Rows from block 7 of the encoder, named by matrix and row number. Each number is 500 + 50 x the weight over its row's rms, rounded and kept within 0 to 999. All counts start at 0. Numbers have three digits each. After the name is the row's rms in percent of the matrix's.
# fc2: MLP down (encoder.blocks.7.mlp.fc2.weight, 192x384), inputs 144-191
fc2.104 084:641418488508474555493461383503458526531599542557533510463514533440531590531545441472523444459530489439549467485505517524539529543442561520493558
fc2.105 092:526419495519522496516540446551458521496578534474463433437457461405522502525563533480472559446507403551520399491530578497449506535506459516477550
fc2.106 085:370580487531486506428418417472477651434506575531483436486453479485525526488512458436491518537472512574477473481486632416491444515436553499493532
fc2.107 115:457425406434522468581449517543485455531545504480543425468517547440472493423462477380511561504415495440463446473466567405382569480523482535470570
fc2.108 088:554532411489519489459575499524604436503504452500470512541450625552556500491526550574510501542522501536493537449519439629470440480495570498492454
fc2.109 110:507433457449478483472480485468408566396501534485498407543503477466470514519524468438520498502501495528429428544481591481426581492555398551493510
fc2.110 093:507549585555512451528524537543488580450565551516543499498471541392522408485497514480508532488467437467483463565405525470447535469527500507449450
fc2.111 093:539508445493515380509578428487469501500556528462559589558461442467538501504412519573503526504526498517514448551488404481506565452528497430419486
fc2.112 096:572579451537548451467502501527507558531459433547489595503427533461495499549433528542445436485602547392501465543511498504542524421463439538474517
fc2.113 092:463471500531552548396479572540555495468516441473554610624457485542525538488398509623501554542548492526563529447518477443443439474502619500532503
fc2.114 094:575425475530484544532493521577534523450593511496519461479582519410498471502516432493611424488445443473530464419466556529542495462448590516494513
fc2.115 080:485513486506487597546505502494531470518444516504528578436496450472461602566529590525488571431592509541559532416482577502485512558415479520552426
fc2.116 106:416468473463517412534537480476452497495489548468493432441448503482404571513510499480505528502434535523507386532488509456445493499505414491491441
fc2.117 099:569484455506531546455563511553466465537427421448488507458531532470527524463403471486543454507555418425519503582539514499540475510522594479426598
fc2.118 104:559536529495520385417555587545507491558532544514460483514511575431478503564546474523493484505506570494485507560463534555482484476453505457559468
fc2.119 092:491506538604412565507512511520512587462545494527515556521527618496531524538482482583584525563504617486525513478543528478544520487474532438559596
fc2.120 091:454425477496461430521536452573556552434493598484489507451467559517532483516468601514523439555533515504466461487535525445506516511483496554387474
fc2.121 143:482563500430472464566500542404445526503536542469501417466477524447407510547516479428567538580451547494491443578454561443413563544525447558523522
fc2.122 091:621500561481437469398542433489440453567449433556440467524533451459502490585534416511539509465503301498478503480506488542594510499453549461528460
fc2.123 106:460458545487498560465517459531488491444476485475580590587515533548489529523463544607460448430575478483526562470565419552525439582400548476515436
fc2.124 094:455591497467505434502463506532497529584567527612453531535407604438495469515483421385462525531499578478381493528563538471468522444643437503565484
fc2.125 090:583558486506545506491513508564570407576411499627547432484507572515597540527475561468434459502538487476569460553586461537551458514500502530568500
fc2.126 087:461564543482442536451413504484543600477583450562459516421436533514448480500601437486444546518511424546428493465546481470465554521495415560442522
fc2.127 154:508524437440383429548454519426485529436533540512545508471439489450435450443502444459562425574413481442371394440466489499480563528530348584452441
fc2.128 085:520450481430556507459546465564486564481497505432458452522552499463617537485528455504463487498470488472530446418455435488513566581493532552485534
fc2.129 094:564612537495552484458429452452454554533474459569481541475497538571454452484527536485485473524437623459481470479530607457492548548537491454549536
fc2.130 092:482436436552545477506512509467521439473442547488590482512441425470536459517486459491401546546454422527579503493403483557524500512479447515473540
fc2.131 088:445418406418508471470459536535500555549517534535439465396404495436509478435467505455443580502515393516510543491484467469458516494502539489522433
fc2.132 086:474498505502519515436519513517525479479570514417530444475560514632543504453496576525568517549444557474458544529502471556463453632440481500455488
fc2.133 095:539519547463504474512524502505550544429476435487535544511533453469559438595545435514468469540495474541461546573534444447517550577415545536517500
fc2.134 085:474575562498478534487528511454416469515414543463558413545537475564544519600421542440439498416530540460518562572501498485509579492488543494540455
fc2.135 091:584599525464531473518493511498492537495505506495515558546445497468510435525524434499513487543530538483517460565560554536440542426524486478529501
fc2.136 078:481355466526561461516516440518443458443520565447476410621549550471501515476455525536461556521522473529396509496462423430539466473467476536489502
fc2.137 088:519461523468483527530475595492442502476555487528475475482482412486516565484530442511497543505524399528560561568525517526521473417508522588530423
fc2.138 089:498594530414454523529474536479494490511528449516458549419507484402514470524481480533537469534439477526526455494392372538426450495528424432556483
fc2.139 087:513458538522541552500487453432430529477512455502490491558513463509554497518501471526491684442468546526493469452520474513597519578585526502478499
fc2.140 107:542469519532532559482503480483517545478509522550553492520534495510480526530497539465472542538518494607582578558587573430471460546551457503586428
fc2.141 119:534480573638539589504521432586595450562567474440468545616574511567603515449489523578453554443522496557564531465474488521505444527470581484558542
fc2.142 099:542542390448528434521512506500614509445543445481473414497488555515456429445475417529508552546494556493485501581565580431449547467516519571448471
fc2.143 090:503478485562468522547458576417605521447566547470535493475556480617534471428486535385496537456397619528443450452443511418591493501523523467474475
fc2.144 083:514540496506447496471491405525525474515519428513580503494571567493529603532583505525530550537574560471550579445436463430480508483426550426464518
fc2.145 085:426472456470455502496564571498452437524528474496536413461561480508496471460518612543436497493421615515543438506445451488479557546542481457492539
fc2.146 084:483482536532522437470466472470520551469479578514514451430512477569460449429486489598499512530391509425514451536466435479481588518510445481500423
fc2.147 088:563451543465428479404586476455487507479554403544490546556424497564581474555474441531502457518570585501526462513537374524565464438400586557501469
fc2.148 087:558542488479504491489424512441433429504590557533524469447457582488402534508449506497483557524510525501461413499448476479490648465589572501495498
fc2.149 091:499456535576469435511512488499532493455539527599510482491509502603484515501518471520463507465439413380479447530543577425379503537584516513589496
fc2.150 112:492523605588580545449557521533467531530485511573516537515628550572563520496537508572487586505575459433552610505507465493554428544521577444498454
fc2.151 087:390504493508436471552560520513526536493492544468485557587511602548543546533449470513473518599503465477560411573476528512448493533453464519493563
fc2.152 090:613512511548514508422550489537561441574479494499447522467560466545491501488504500541505579461580595539568430496518542497559543504497584483503545
fc2.153 097:505486518484521595431576497518514401498486536359597482463583473463605490483436552600494456503568518533549533424507406532547481504514559471439458
fc2.154 097:547556496453470589460485520469474586522515442447517460429384527524399515511505505446545509588506607525419487528536435445470475481549503509469424
fc2.155 111:478421572563533506457531473556552443459484452518540537573575495518508552548434442555483525518569576511573580458484483513528480559447593383538504
fc2.156 122:390453501540589583454498538566578473466591452526463559566495520568543569505548547479443481507535504548540532423452443548568492484492586389515548
fc2.157 089:438553570573541470506497493453550545467452488506458533441459498597409503506542498481438496502557388415552493587572524518371470570596543540496494
fc2.158 084:588584529550497549447430470513476518534435448458436566529500449537527557442573542531505426575537487532580525531493554488505484486471451586435508
fc2.159 099:534517589520477520420557503487481518530401575478448480490492523463573524498522543638472491503552449547572470524536560474555496451395503536558523