{"model": "masked image model", "dataset": "photos of plants and fungi (iNaturalist)", "train_examples": 45211, "image_size": 40, "crop_scale_min": 1, "horizontal_flip": true, "translate": 0.06, "method": "mae", "mask_ratio": 0.75, "loss": "mse", "encoder_arch": "vit", "encoder_norm": "layernorm", "encoder_norm_position": "sandwich", "encoder_activation": "gelu", "encoder_mlp_ratio": 2, "encoder_head_dim": 32, "encoder_fused_qkv": true, "encoder_bias": "qkv", "encoder_qk_norm": true, "encoder_layer_scale_init": 0.1, "encoder_parallel_block": false, "encoder_inner_norm": false, "encoder_patch_size": [4, 4], "encoder_layers": 16, "encoder_width": 192, "encoder_positions": "rope", "decoder_width": 256, "norm_pix_loss": true, "decoder_layers": 4, "init": "small_normal", "optimizer": "adamw", "learning_rate": 0.0012, "beta1": 0.95, "beta2": 0.999, "eps": 1e-08, "max_steps": 4600, "batch_size": 64, "epochs": 6.5, "lr_schedule": "linear", "final_lr_fraction": 0, "warmup_steps": 230, "weight_decay": 0.3}
Rows from block 4 of the encoder of a small masked image model, named by matrix and row number. Rows with one number belong to one neuron. Each number is 128 + 32 x the weight over its row's rms, rounded and kept within 0 to 255. All counts start at 0. Numbers have three digits each.
After each neuron's rows are labels from the 100 images, of 14976, where the neuron reaches its highest value: "patch colour" is the nearest of a few named colours to the mean colour under the peak. Only what is clearly more common there than usual is listed. The data: photos of plants and fungi (iNaturalist). In brackets: how many of the 100, against the usual share in percent.
# fc1: MLP up (encoder.blocks.4.mlp.fc1.weight, 384x192), inputs 0-63
# fc2: MLP down (encoder.blocks.4.mlp.fc2.weight, 192x384, transposed), outputs 0-63

fc1.241:143056147168119084105091111148118135108123127115164150086145102159126122112104108184124152119133073086130107140161112166088103137133112193104156127118168180072126147138146087085201099157165115
fc2.241:096130171132136155132131097126152155107197156132136162151114159164150127219116095118085166073120134123186122133130132170115127085163122107114099112115166107097061150162131104115155100120172089
patch colour: green (36 vs 6.4)

fc1.339:131109100098144144141165165151127126062179119135126181143154104104138161131130134106042070199125148177162154073105075107132094124123105111106147065145137111074120119114100142075127113200107091
fc2.339:112103124137150095159121186142121108071128077082185185114199177153163110120133176167094119153154129159137103047065076090187181151074153150130117070126126102123097156145102131095163141137149132
patch colour: pink (63 vs 4.1)

fc1.115:062171105101115128098121094160109127106091164129137128143079161121114117133161177037131116161082194115153088108096169158122158132067135158135140158144139076156152127087106148177077128151154169
fc2.115:093176129142136142131131140106120117150052101110069096093128141125102128116190133157196149156104112097143130114093174255096134145126140167134065137135099137144130125087143141102169088160115122
patch colour: red (29 vs 0.1)

fc1.315:169099143145166121165136141094179106091187136141137141119091127111123101129048131136124133091135133044099089222107108123191138154139172161156181145141163125126164094135172114091135172108167133
fc2.315:194098112126104141127207151083141134096149137173117151151112090147116115144097131141088118103117141053089145132133160131166167126067118131185065111146144113137119065155151133115132163121162133
patch colour: green (35 vs 6.4)

fc1.119:160145147127131141117095128102127115129215140087085119124203101053081068119116146093129126116114095124165119131101134083114159165185174159136064092113157064146146156155173132161119097082126126
fc2.119:104119143117116138175148085116135134068193132162154147156148093156095070143072159082122139121131124138133043136126188096119111106157145092169069128103138135145130155086059174131155140123155127
patch colour: green (32 vs 6.4)

fc1.122:160143100134136164175099136113046094140196105102142129110109159098090104093116160069096101175097139165103091127097128068082128090139082151105152162131109121167107120134140078124074098140111128
fc2.122:157086149106108135148091160133105138162217147120138153154137078101092122086118180040108072144116145154108138181133083060063127136100063122062156130165103151089109099140118164130114136171092081
patch colour: brown (70 vs 35.6)

fc1.208:154183135213104113100122159066144093083156070150109116052148160137099132116130098143158107113211083106037143138112081107164197112150192108103150124109121110184158152137120110161145182106160091
fc2.208:156152168157156084107126114075130100104158134220136105144107104237096140148115064122147131125154142146096138120115123182162187142154105126145099131185117117146131066180141160168154158093152119
patch colour: green (50 vs 6.4)

fc1.43:117125169121141138141150118126118142169126088081114153103095164127110120117194138139136121125129175111186126112093106069090115143174109079137210094142154207120148173100143070119123051115116122
fc2.43:105151191159132094083142163087127096142105125143097128152158067107111173046087158154140124125095161162159111130119070052110149058183127083143119173114154104134118163121095123120064081117132129
patch colour: grey (80 vs 47.5)

fc1.108:167130117156145172164234120143154110141160145149132137150115071101090160072167136120102080091086130095104138128131121071057082100164106123137127185104141153143064099115162196095167035190156074
fc2.108:111143146130095155139153127167145108114175159195083123128085125073106123112141107098159165112123138163098126130114145095111137130151154102081104204126139129168136111110150202080105095164162108
patch colour: pink (30 vs 4.1)

fc1.373:195211157133133140110120186108139135089167104161187111125148164116168159097159172126122034098121158091095140150174086088143165074133075095135147105119108201157113132115203111162126162095066147
fc2.373:153170195164167135172139127123159132115201092111093132136134096153151091072134101138100117093139141070139163183138165097142106069113074121158062124131079155148109131153124161138109110182077135
patch colour: green (60 vs 6.4)

fc1.198:078100173099178083177070114127102147111149095129095117153111139144118119145123126185115151091160113080138098135134092119158129131125151122075168118165115122136097109121125113165091096097173120
fc2.198:165161126148150149110119055109118170164116085093084145133117111224117113140085107141121189081123117112121156145086115213122181136132129085169091068162094077087138085130118129102091093099144085
patch colour: green (53 vs 6.4)

fc1.38:149105160151202063068164143048088105138161124105127147107141104103113166114072102155143075071120076156114144077068081132146089136114163130102118164145090126162133170144109165137099101144098124
fc2.38:159093116098170090110148075137084149157144080107135168146152078080143105124078158088125093104154118110078127094113112107098183133096128106105104175134126154106141125142134150156117161151133173
patch colour: grey (89 vs 47.5)

fc1.344:152093141194151140141149136131131086143176122086135180166102137110069113104120108098085109174126145068188097197121149125072148132127135099187073148118141200071128101131104149055135129180131148
fc2.344:128080085098073104133149069130128115111167113134160141157105133089166164099132110091066038163113178167141113161149131100103151125067132101078137099112134163130161110122176174085089109120132140
patch colour: grey (80 vs 47.5)

fc1.225:182128117182149128196098135107102166170156157129104167143143179110163134114122107182092112113164159147093115170148092136118149125144137107160143129229118084119086116150044125130155132126136088
fc2.225:186051142090115158173064155188100148150112182102147140169090145129133121119175150124131087127127138132143147155128110123160152150051108076125097117149101125156094127156137107155097153139144156
patch colour: pink (28 vs 4.1)

fc1.248:111141118141169070103153130101081178145149145092152154115181065111083124148124131083115105137105128170199156179128087134128104108120122151107106109171054130114117148141068111185175128136116102
fc2.248:090127152117154155138093140169102135094150150152138143084150113148104124071088128100116106180137091196104174154100164038166159118091144172108133123124138179097141152146099169134166119157110136
patch colour: grey (79 vs 47.5)

fc1.21:161200121117130146136156088094109094116147118098178080152110109067123094090091129157111107109160115097107133125157138090119097141185143150099130166137102126156139154137151128081152049128101119
fc2.21:060174139149145119109138145145137105088167071157119125151117132077135097128122151125147095076161174172134121146083094023062139197137105140059144189104169170122131142143129170167112087107079108
patch colour: cyan (40 vs 0.4)

fc1.207:182115121081135068159079083111156122156157078120095138073135113178099103157173147094151148131158165075113124071184102133019137108106092092137146155118145132122156104139155118212106084157176115
fc2.207:129128119159151127137130070120084175150160119112061140138125119216111094149119130119122187149174126094145125141132130179101120101196049122141133143085151136155108148175121047139075088081191126
patch colour: green (41 vs 6.4)

fc1.306:141141129168093101059163210109145133110179186092161119155128122109113167101100034093138163112183165117172155115118131102145111121154135097107136111098145121113169166214147104121133126107107123
fc2.306:099152105119100165134180166120097097137120088119165119099134107104116147138083151116141123115120153147172136162135164059195133159062097209106174170140102175154188115132160142101133164148132109
patch colour: pink (30 vs 4.1)

fc1.165:123083163125100106131124118108125139131135076162104085168150137140151120147110076136109126075194103132088082190144125130184134143124123101048159107113138121132091137110096132123129124166100114
fc2.165:168162177166145123158146109123098182094183044112138128122144130189109097188110117167106190161126113135105117134070077139142135145130179115141129101087139104142154104137127101153088107138104157
patch colour: green (66 vs 6.4)

fc1.199:161080093090113133094073139163082138106087102116111124095129149134035110104112134170143149195143108146177080142089188115136116161120119112086114125119150110115150176135087132123137055166079091
fc2.199:055143096142112107195123157143160205169170140132169145177136138136122139149098132131108140131092086126150091135143106247092134102186140109085068132112190094090088158122098077083137081102153141
patch colour: pink (29 vs 4.1)

fc1.301:089058145155174118144086110139172126120130051115123106131121076160170088096119128182141121094139123102106123097107153134180212099097077104075144104095129141160130094161132189192127121119136130
fc2.301:163138153172160122177086058101160133145108094132103138101145073200126124130185125125187158106116152115103146145130131173206172143154118123156125103140112086136142097108160096180116130122114106
patch colour: green (46 vs 6.4)

fc1.73:111161119127121073128083132141167119134081108127047153096115117155124135121123106169018137168146174181182106131154158081159152162065155133116112114083106105184148097124145123120125140116124128
fc2.73:152127136168123156063047109152083108086093106115141154081172122176038130143146114147093133161158092095151100081137103230119145130156170124198079124150153106127153098192133156092120116093112109
patch colour: grey (82 vs 47.5)

fc1.151:068142134186185143049225145114107146130097105089142163122098125149131136122156066174127120095119074072136165091144132101144078119189178147089151112101056102150088146146148171111133110165109107
fc2.151:122110145093061094188191096163102116161188097135105124102078043120090125189111105104171128125110083120151114134096076097101146126082146154081084156137122147186177083140103154084094119119090111
patch colour: pink (27 vs 4.1)

fc1.30:133134129152136129131079134110042117115102072123149139165040094104152116101114147124084169144053127099091168079150133115168157154136123139160116152144149160098165124106155143105116126176128142
fc2.30:164186137156138114140107101120118172113099056155142140157115175060131135100127100176090186087054235109112176158109170225133102131155179120143116158123116153138104110130137054120091141089128156
patch colour: grey (75 vs 47.5)

fc1.56:136140163190105148081139164112093107218154104110137157176146156142174118169125105140152159095154127127159127131120080076103157095143179129146118157171176126126175178140108125120127087147151116
fc2.56:130160175114155156090101192109116114132142123171123159238186078193115147090074080177068142128159134147127190123108071112122128146078098090106094063189171134117138132178132103093119067136148134
patch colour: green (32 vs 6.4)

fc1.379:127110140114081148108126160080159136094118089155120184094126094142150099168207135143129080117150100076091190131095122170091081045138161139176148154128132099175123120172082088153133146113195163
fc2.379:174158160109112167067079123081113121106171123159099145065116028207140121162144158154156103143135055090075147094105122151124166092163142148134131177141167092104147095179114108119116123123202102
patch colour: green (37 vs 6.4)

fc1.90:130116135133175151180094050096144098126094143099086070103060137145174147125168133197155110126116139161105113157113138128144159206198125113131139114111144174065126145183116129127117130155126126
fc2.90:089101132155111080143110038100163176123098129152087132094123110134154140150115123187125162108094147142106113144128134184087127156167176157100145117139144086091159056093125084129107144122127118
patch colour: grey (73 vs 47.5)

fc1.357:124161120097163133127166127135096124134128098094152117083144170102138107153077140102094073094121091148088141126099124120108205085153104111192147142161122137214190126139156073120095154150146152
fc2.357:137205103144196134179105159129117082149180118148094078079089135171113092128121140101159186071143184116096080209120164168195140113174085130123143111127127101151171109147151116117064115104131126
patch colour: brown (85 vs 35.6)

fc1.65:108119146148163106112108124046174131116111055117135116108141108157160109161112149144115131103174089120110143135163112112168202087109177135104095164109118152215175118166107115207144106101171124
fc2.65:156172139129165143157139062083110117113165115124111081079125118233123118120128099117135139168162114075130090127161111161165125086149119087146080149131127065119179088138130098137114120128151095
patch colour: green (68 vs 6.4)

fc1.258:125116133098147134118186142137153100131163111143078128144119071142090093126091146130124108170156167105150128093097131142172142157175105145123129135153131094050083140133165151142143141212126152
fc2.258:112179133081096106093207183137134091127171109094163202167146075176172131147099138118114159167161118110090115046129144136195154117160159141106114117146168115108115114190177059091176148115106121
patch colour: pink (42 vs 4.1)

fc1.328:167107133139205059104080103170140114052137173111130095113092121118109139153131063146061149178137071092155077153105166181120150147092168123145116153091146117071160114089121161146138093150087113
fc2.328:151162127091162164130169049125112121116108118121098159120126151124117084142124107127156113103152101065150079092110166240160145111146163140181069060150176125119146100099124126123136132144170134
patch colour: brown (60 vs 35.6)

fc1.2:125112173172114142054171147128155164167164127111130135090134152172168125181127125136159146129150083146176130112142139118138094111132118158144128109069079079165183122140110130118128176165092126
fc2.2:146106130145135121100187046156130157106131061096079121112135049208127096123089147083146123142134101149209116124117118220101132148111131166140043143141160163157155064138112145110155122091166144
patch colour: grey (84 vs 47.5)

fc1.255:143087170119100116137089123082138135124089078161117163107155131185162114133096171117161089129125072066107084111104157129191134108123087125081099100064106127147120069164153131138124116121155120
fc2.255:125149159152089143103128105131126162118131100144090132123133138187075099170141100117153138145159134071093115145065144185179152102130138095164076109141111067112081102156144084134088126137134101
patch colour: green (63 vs 6.4)

fc1.136:111186166144096145156123142132130135132154081095151113100127101072110141214154126187096105116140139224132105165150114117198113171110131124080108131083120085174156127083085192127179152133164129
fc2.136:188107161137098096093054144164140124073111162072166082146178070113135122117127128185124069133143120217130120137166162194157115148151087128122155153135102140158142106165105184121169122113108137
patch colour: grey (75 vs 47.5)

fc1.290:155179122145173122149168126083085135120176104107114131089173167112180148117137141199120060057122129107074155153104098112125144083107112128120115118159133201139165109144118143110120117139100172
fc2.290:152106102146180099144126121100085166124179131113070088112058088151125111145116144133111118121188168091110150188166144149150134140108067142121157145154099138180128045152093128128089175141165110
patch colour: brown (73 vs 35.6)

fc1.364:095075150124101118117148126176174111074145140156122146147091128117116163116091099091089155168211157177076098106116092174191095135080117141079134076152157129132105106082093097077165178166112126
fc2.364:114172172116120156128081142127096142102116124188154134124150107164117089172107145111177134146117158131149096103123126243162131134146151093134053061140135122136112101140117143070160187112125146
patch colour: grey (81 vs 47.5)

fc1.186:114123189135119110101169116135134125129107083058161122124184134131145147130178132155178144117136128103156102152066099113106157138153151170098148110127104154127199110171196113125127108066127160
fc2.186:147138170199111119137144099108146085149210171097131055210133134191102179140148096139154150144147096142213155140104174110127153143132183063096120154131107099188130143172108157117183072141137116
patch colour: green (41 vs 6.4)

fc1.126:147106113105157136116099173156170110147156111077111140147144098105086172134101117083079079151141166130153135127171167100227157119128154097090068108109092094108150145124130130099150132103140105
fc2.126:168121156147143165097193181111170133095106077157160147183156136119135152113137116116067084078146078145176132093124085054226122103098140113152138140143073167062086098147149145132173102150138126
patch colour: green (31 vs 6.4)

fc1.281:185099141138136112209080184119101137146122131119125193203106108134082137108070138143115146111099153132141151186106127124123123092116122131119138156176139120092125128098123089096152131095140110
fc2.281:157141130112167070105164158166139143069142092174123119156148139134108144129128151089078119134104113150115072089108105145091097134196150118147136137168090129156189120063143136101125080161072184
patch colour: pink (25 vs 4.1)

fc1.297:172008157105111108137124127101132123151105113107109204134128103172122123148139144141135156121212136096069113142133150119170126073152167128107151141141120140154105135189197035192097154074175129
fc2.297:111120130137117131105091108064152143110157124118095120140136095249097100163129123108124156112133127044104133131133171164181117083193120120098140164160112088071100122144164078126122158115112165
patch colour: green (64 vs 6.4)

fc1.285:116103151119128147118152180053179128153132058105124122134173138121125155127114161093116149081148158144140124118128084065115182151165179130090137121061169066140077183152118106154164085128139072
fc2.285:122094152166110119079084091108108103130160100141124180196178107124086096147090158148080102112157143160053115106185162084153138193105131106109116146114128128113168133140161120154121150135099139
patch colour: cyan (25 vs 0.4)

fc1.152:079150171120130134080095132086107185130162112168110152129084092141107116155087135170132142154146141174154058112092127203150084162144133153143138117065209131147085135159069134146161150096156152
fc2.152:187187173110145119096117031116106133156080139163108088136146154117102099153140117100135174123128093050154102137121117255177152160165117167153132090172168067095198108132114103098143173095148101
patch colour: grey (80 vs 47.5)

fc1.49:163132143096122100153158125107147124077089090167201153117112147125101142138119079141119143143187160078129141172168097163146130114135203139084142087092137169112097157122118174114169130078189116
fc2.49:121066166141138135148182072113133170148096134145119120165097125104198139125155145156071112115177172124096115123129165174106148127145121059152079085128099088141151137119173140131164173122098103
patch colour: grey (80 vs 47.5)

fc1.146:113125169123100115205152114212117095046169087165126108141129133145060117074128177101063112156158091120188174116129140157102127145060098122115136156082179138147101143150184077176094079133115083
fc2.146:095119113130168098137137156068112161143154127151096156100116100153046116156169170137107121116159199078107140106112083229090130135180123088165120142116136095117130141139181168116112105091124109
patch colour: brown (61 vs 35.6)

fc1.1:035109079119123098161155119091133131120121112127132104129093118166121110124129133153100143189168098163096138150095133101135140129166095095168129104168117104094163153146119117090124153088144148
fc2.1:084106093129177155121111115090082147154147154152154131121136152151075080112129107090139167090128096139109089148155136195100079099127121104116120105072121122110093140130124193119114163055178103
patch colour: grey (75 vs 47.5)

fc1.234:100200092128111152120152163146135147126110082156112082088121137201142124120117073129105177161115166129111173104145159140126121173104115127106087139122136154172088075085142181160165145062088161
fc2.234:121150094178144122092118097118105100129098116147107104074152102131102052141132127135173147145113121135171151111156139255101173149130100170132078118157127158147130100080100123101138128087137099
patch colour: brown (72 vs 35.6)

fc1.37:135124149157143106147174155129173104178158143090142144127132099151094095108120110126059089164165139161196135127132125137131121167155163123132148072149159157090124192126161162113229142240127096
fc2.37:107126120131176151086127132184109116062153095058120172137128055151106137162121137083161167149125112137161120111107113109175157134115140137142070091149130185121180118154145181109125178108137194
patch colour: pink (53 vs 4.1)

fc1.19:150107169158092122182123169108101116134118113154171122053142132133109098129087135155147122129160092067063166156060096098125140122196094139113160151125146082168151195086104098091118123094160052
fc2.19:129123111134090130157159119165105163130130160176134126116159118093151111191090176118084062115099141154089095170141101026082116123116142129108114168112114131130132192159122137152136172113124151
patch colour: brown (72 vs 35.6)

fc1.218:084181137113142171100164105178103121076139149126149067126085158171114118118167121119131146182084133149144146117142192150133074176144122191133107139164182126132101096072168177171127166105163146
fc2.218:140187126140161141120129152167110136131080072145095117063136077119089100130151114119145178143142066077171113117114179255102141124190130154155071147162148142142152083128157097122149123138105188
patch colour: brown (64 vs 35.6)

fc1.87:080101188116096119149085135109119129145107106178167128102096175167112113106154093204165096148143082105113140105104124168143194111097152133100125172099122166170179120158144140157115114126201194
fc2.87:136150158147161167103122075086119170140099098142118118075089114190120135154162125145138174138153087085171103125131150255175139136141165102166105144153148116141124117136176103113121132130159148
patch colour: green (47 vs 6.4)

fc1.150:125141164157131092132130132088123140144117114144153111148179106140124146133123095113187121134195104158157174073103152134151159154143180084137137150203108135152094127066154136117165119138120054
fc2.150:129139118165092145111122056111141125089130131120114132202161091157120150095089081137073155126162105099132150182097113050190157155104137121135000228143101086194136151123142180144135079153138185
patch colour: green (32 vs 6.4)

fc1.194:080077148073150110116135093148124139096167149136109148125133130127082132156133133114105119154170116086153086157126158107188140145076056106105101113137141110098139172126090124161184120135164135
fc2.194:143157125128129157160188116123095120121216176169107161166180073152129084125106155136145098123140088116127113184161182201164180120097150160111077141148123133132180125121100060100174172098132126
patch colour: pink (32 vs 4.1)

fc1.39:096114112152124128063178157139091166101176125122127135198110137154083132146098118128188079128127071108105127092079113113166092131111141129158109148186113159123148167146099152074134165181131184
fc2.39:171116144117207087155131086098092152118120089118165100153149096127114108133032087095101120071109098136077108109153101180118139149103106097139089114161176127155154107113063132142094128141095147
patch colour: grey (90 vs 47.5)

fc1.112:100104104163153119138122143142080088101153153113107104105134098151114118098149180126144137096102151094136159179142157107110100152126111125154137056133155127097142159155146105100128164117120144
fc2.112:103109161135116104165140169069152160118109186199131129129083127094131109133178136190075115121115170157125161120143155116077113139117109122110172138133103059096155114059119115108106156104131139
patch colour: grey (78 vs 47.5)

fc1.298:138130139092188126144147121154137094122162081181123149137141068122132096184147163135115021096181116112082152159155092160167111099126155158127136175122091133165133160169121161143097098174083107
fc2.298:136130185130178092169181130132127104131128114131062103083156108151203074136156134119108092082155112114153105167107115147196159139113135116155100140130115113180168100162104101140108086180112115
patch colour: green (28 vs 6.4)

fc1.377:112120112164098151114140132147102061157132073127121142171164171152152185083143143053169149163096125103147131152160135131101039134105058110130168137110136115178098109135148173174174169129131120
fc2.377:163117124133096150112111098183142129141100137141153135087099132096122132159094156096156183146087106101157120101117178119087106143153132105128155151142096129127184085176109115104114121150167121
patch colour: pink (55 vs 4.1)

fc1.296:110103138137132163122165131142121103112144160131120171154097182173120180086104141137126179139083166099124144118123151121106115131118049127088067121060092120110142162103060083106145132158096125
fc2.296:151176110123196123167111118156106122133147203120133153153135081127082046120159107127114145138130152111164140129067143153155108175147098144085135093159109138065140183081155171104198138205115156
patch colour: pink (25 vs 4.1)

fc1.286:126092106113137103078145128126114145119147137119131172140113163109121140171117129154089127179168113161165131111068075125130116132160155108162173076125146116104138189100147109075099112168148083
fc2.286:146161165085159164169119165106117049120168106162174139088170145114136118129057125109087073126120190152037145105101055069186119099117119114111198119147105089132108214119128192159140161094079085
patch colour: pink (37 vs 4.1)

fc1.382:128052135228136110139088140142073177140130173123160135166113134144100130166139097095114158158143124134145173129096120137104104184133137103166139148159111153028107157142123132144203101169108068
fc2.382:135087135120170118159100095094075167100181196161191182197140046133133141108063170128051069140128177135121149131168108075125094140086142184129064115139110150117129108126135101138110181151128146
patch colour: pink (48 vs 4.1)

fc1.370:132076165151119135093155146120144150057204096145121151134087177127163122129128106143130128089134119077149143129154078145121123102059151106089096118096092113112107102133156158128134101127173114
fc2.370:106116150145096180179170112091102177115091096129115139120065166043170194121147102097100084092121115074065148127161128114115078095117120114171137130163081113128073115138117221161092104147110123
patch colour: grey (75 vs 47.5)

fc1.9:094102157075101079134108102147154169128101150147096107160086065175146127144143105179189183180149084161127177123112143207115140139138152159137129124087176024109168121139135145182130186167151092
fc2.9:159145137138125138080114094070138085120126138144114173102139105177151102129162132126199138142142112130162145092104118255129119117190150132137123095136188101076175083179127143135145145140167115
patch colour: grey (73 vs 47.5)

fc1.261:150086146165140168141115157136173156100114168154156131127115156060074138098091111176069107149188094091125102179129121120134153087138169147087085152068114095157177165088080160141147111181131131
fc2.261:144135123099165111179154140135118116118108101218152100173125140128107167122158135177044121121147088090098078137128139161153170117066128103158086113143121132140179097129133152146094102152157150
patch colour: green (25 vs 6.4)

fc1.197:158143095152176166148126164103129046123175113110180160117097130057106132071070163091100085135111160142124124113086073122115177041151125111179117076125132116175141135099092094061108146099181082
fc2.197:104097126097117138162165128154120127168158181220183159142127132064132207115108157124078064128118149154124168189079125022097143136081082107145139147153128123099134115163117153159134128173137123
patch colour: brown (63 vs 35.6)

fc1.85:119068167192123099135118160064158143087106118138111163115121108128162138093103178162189146122186146109093089130155106129166184079181169100141074156088113109088128154156165075165126133197139100
fc2.85:120103132138119125115128070064173134220159127148102142193196109145121168110142118154129195184181084085081202117103122176101148145152101128155134135132148129141145091182185129091116109153157121
patch colour: grey (77 vs 47.5)

fc1.268:154141139145151116092125169098137090160125088075104117123106164154122129130045110139163136097134094147123161115063084082120149132182223124118160162172112137106137122078066094063161086123110098
fc2.268:138105112129165113077140093109127137158143162196135175194132090136188133147066132115138087095129107152101121156148100136116194174070065105122050180150115137131107149180121185169128113134160130
patch colour: grey (84 vs 47.5)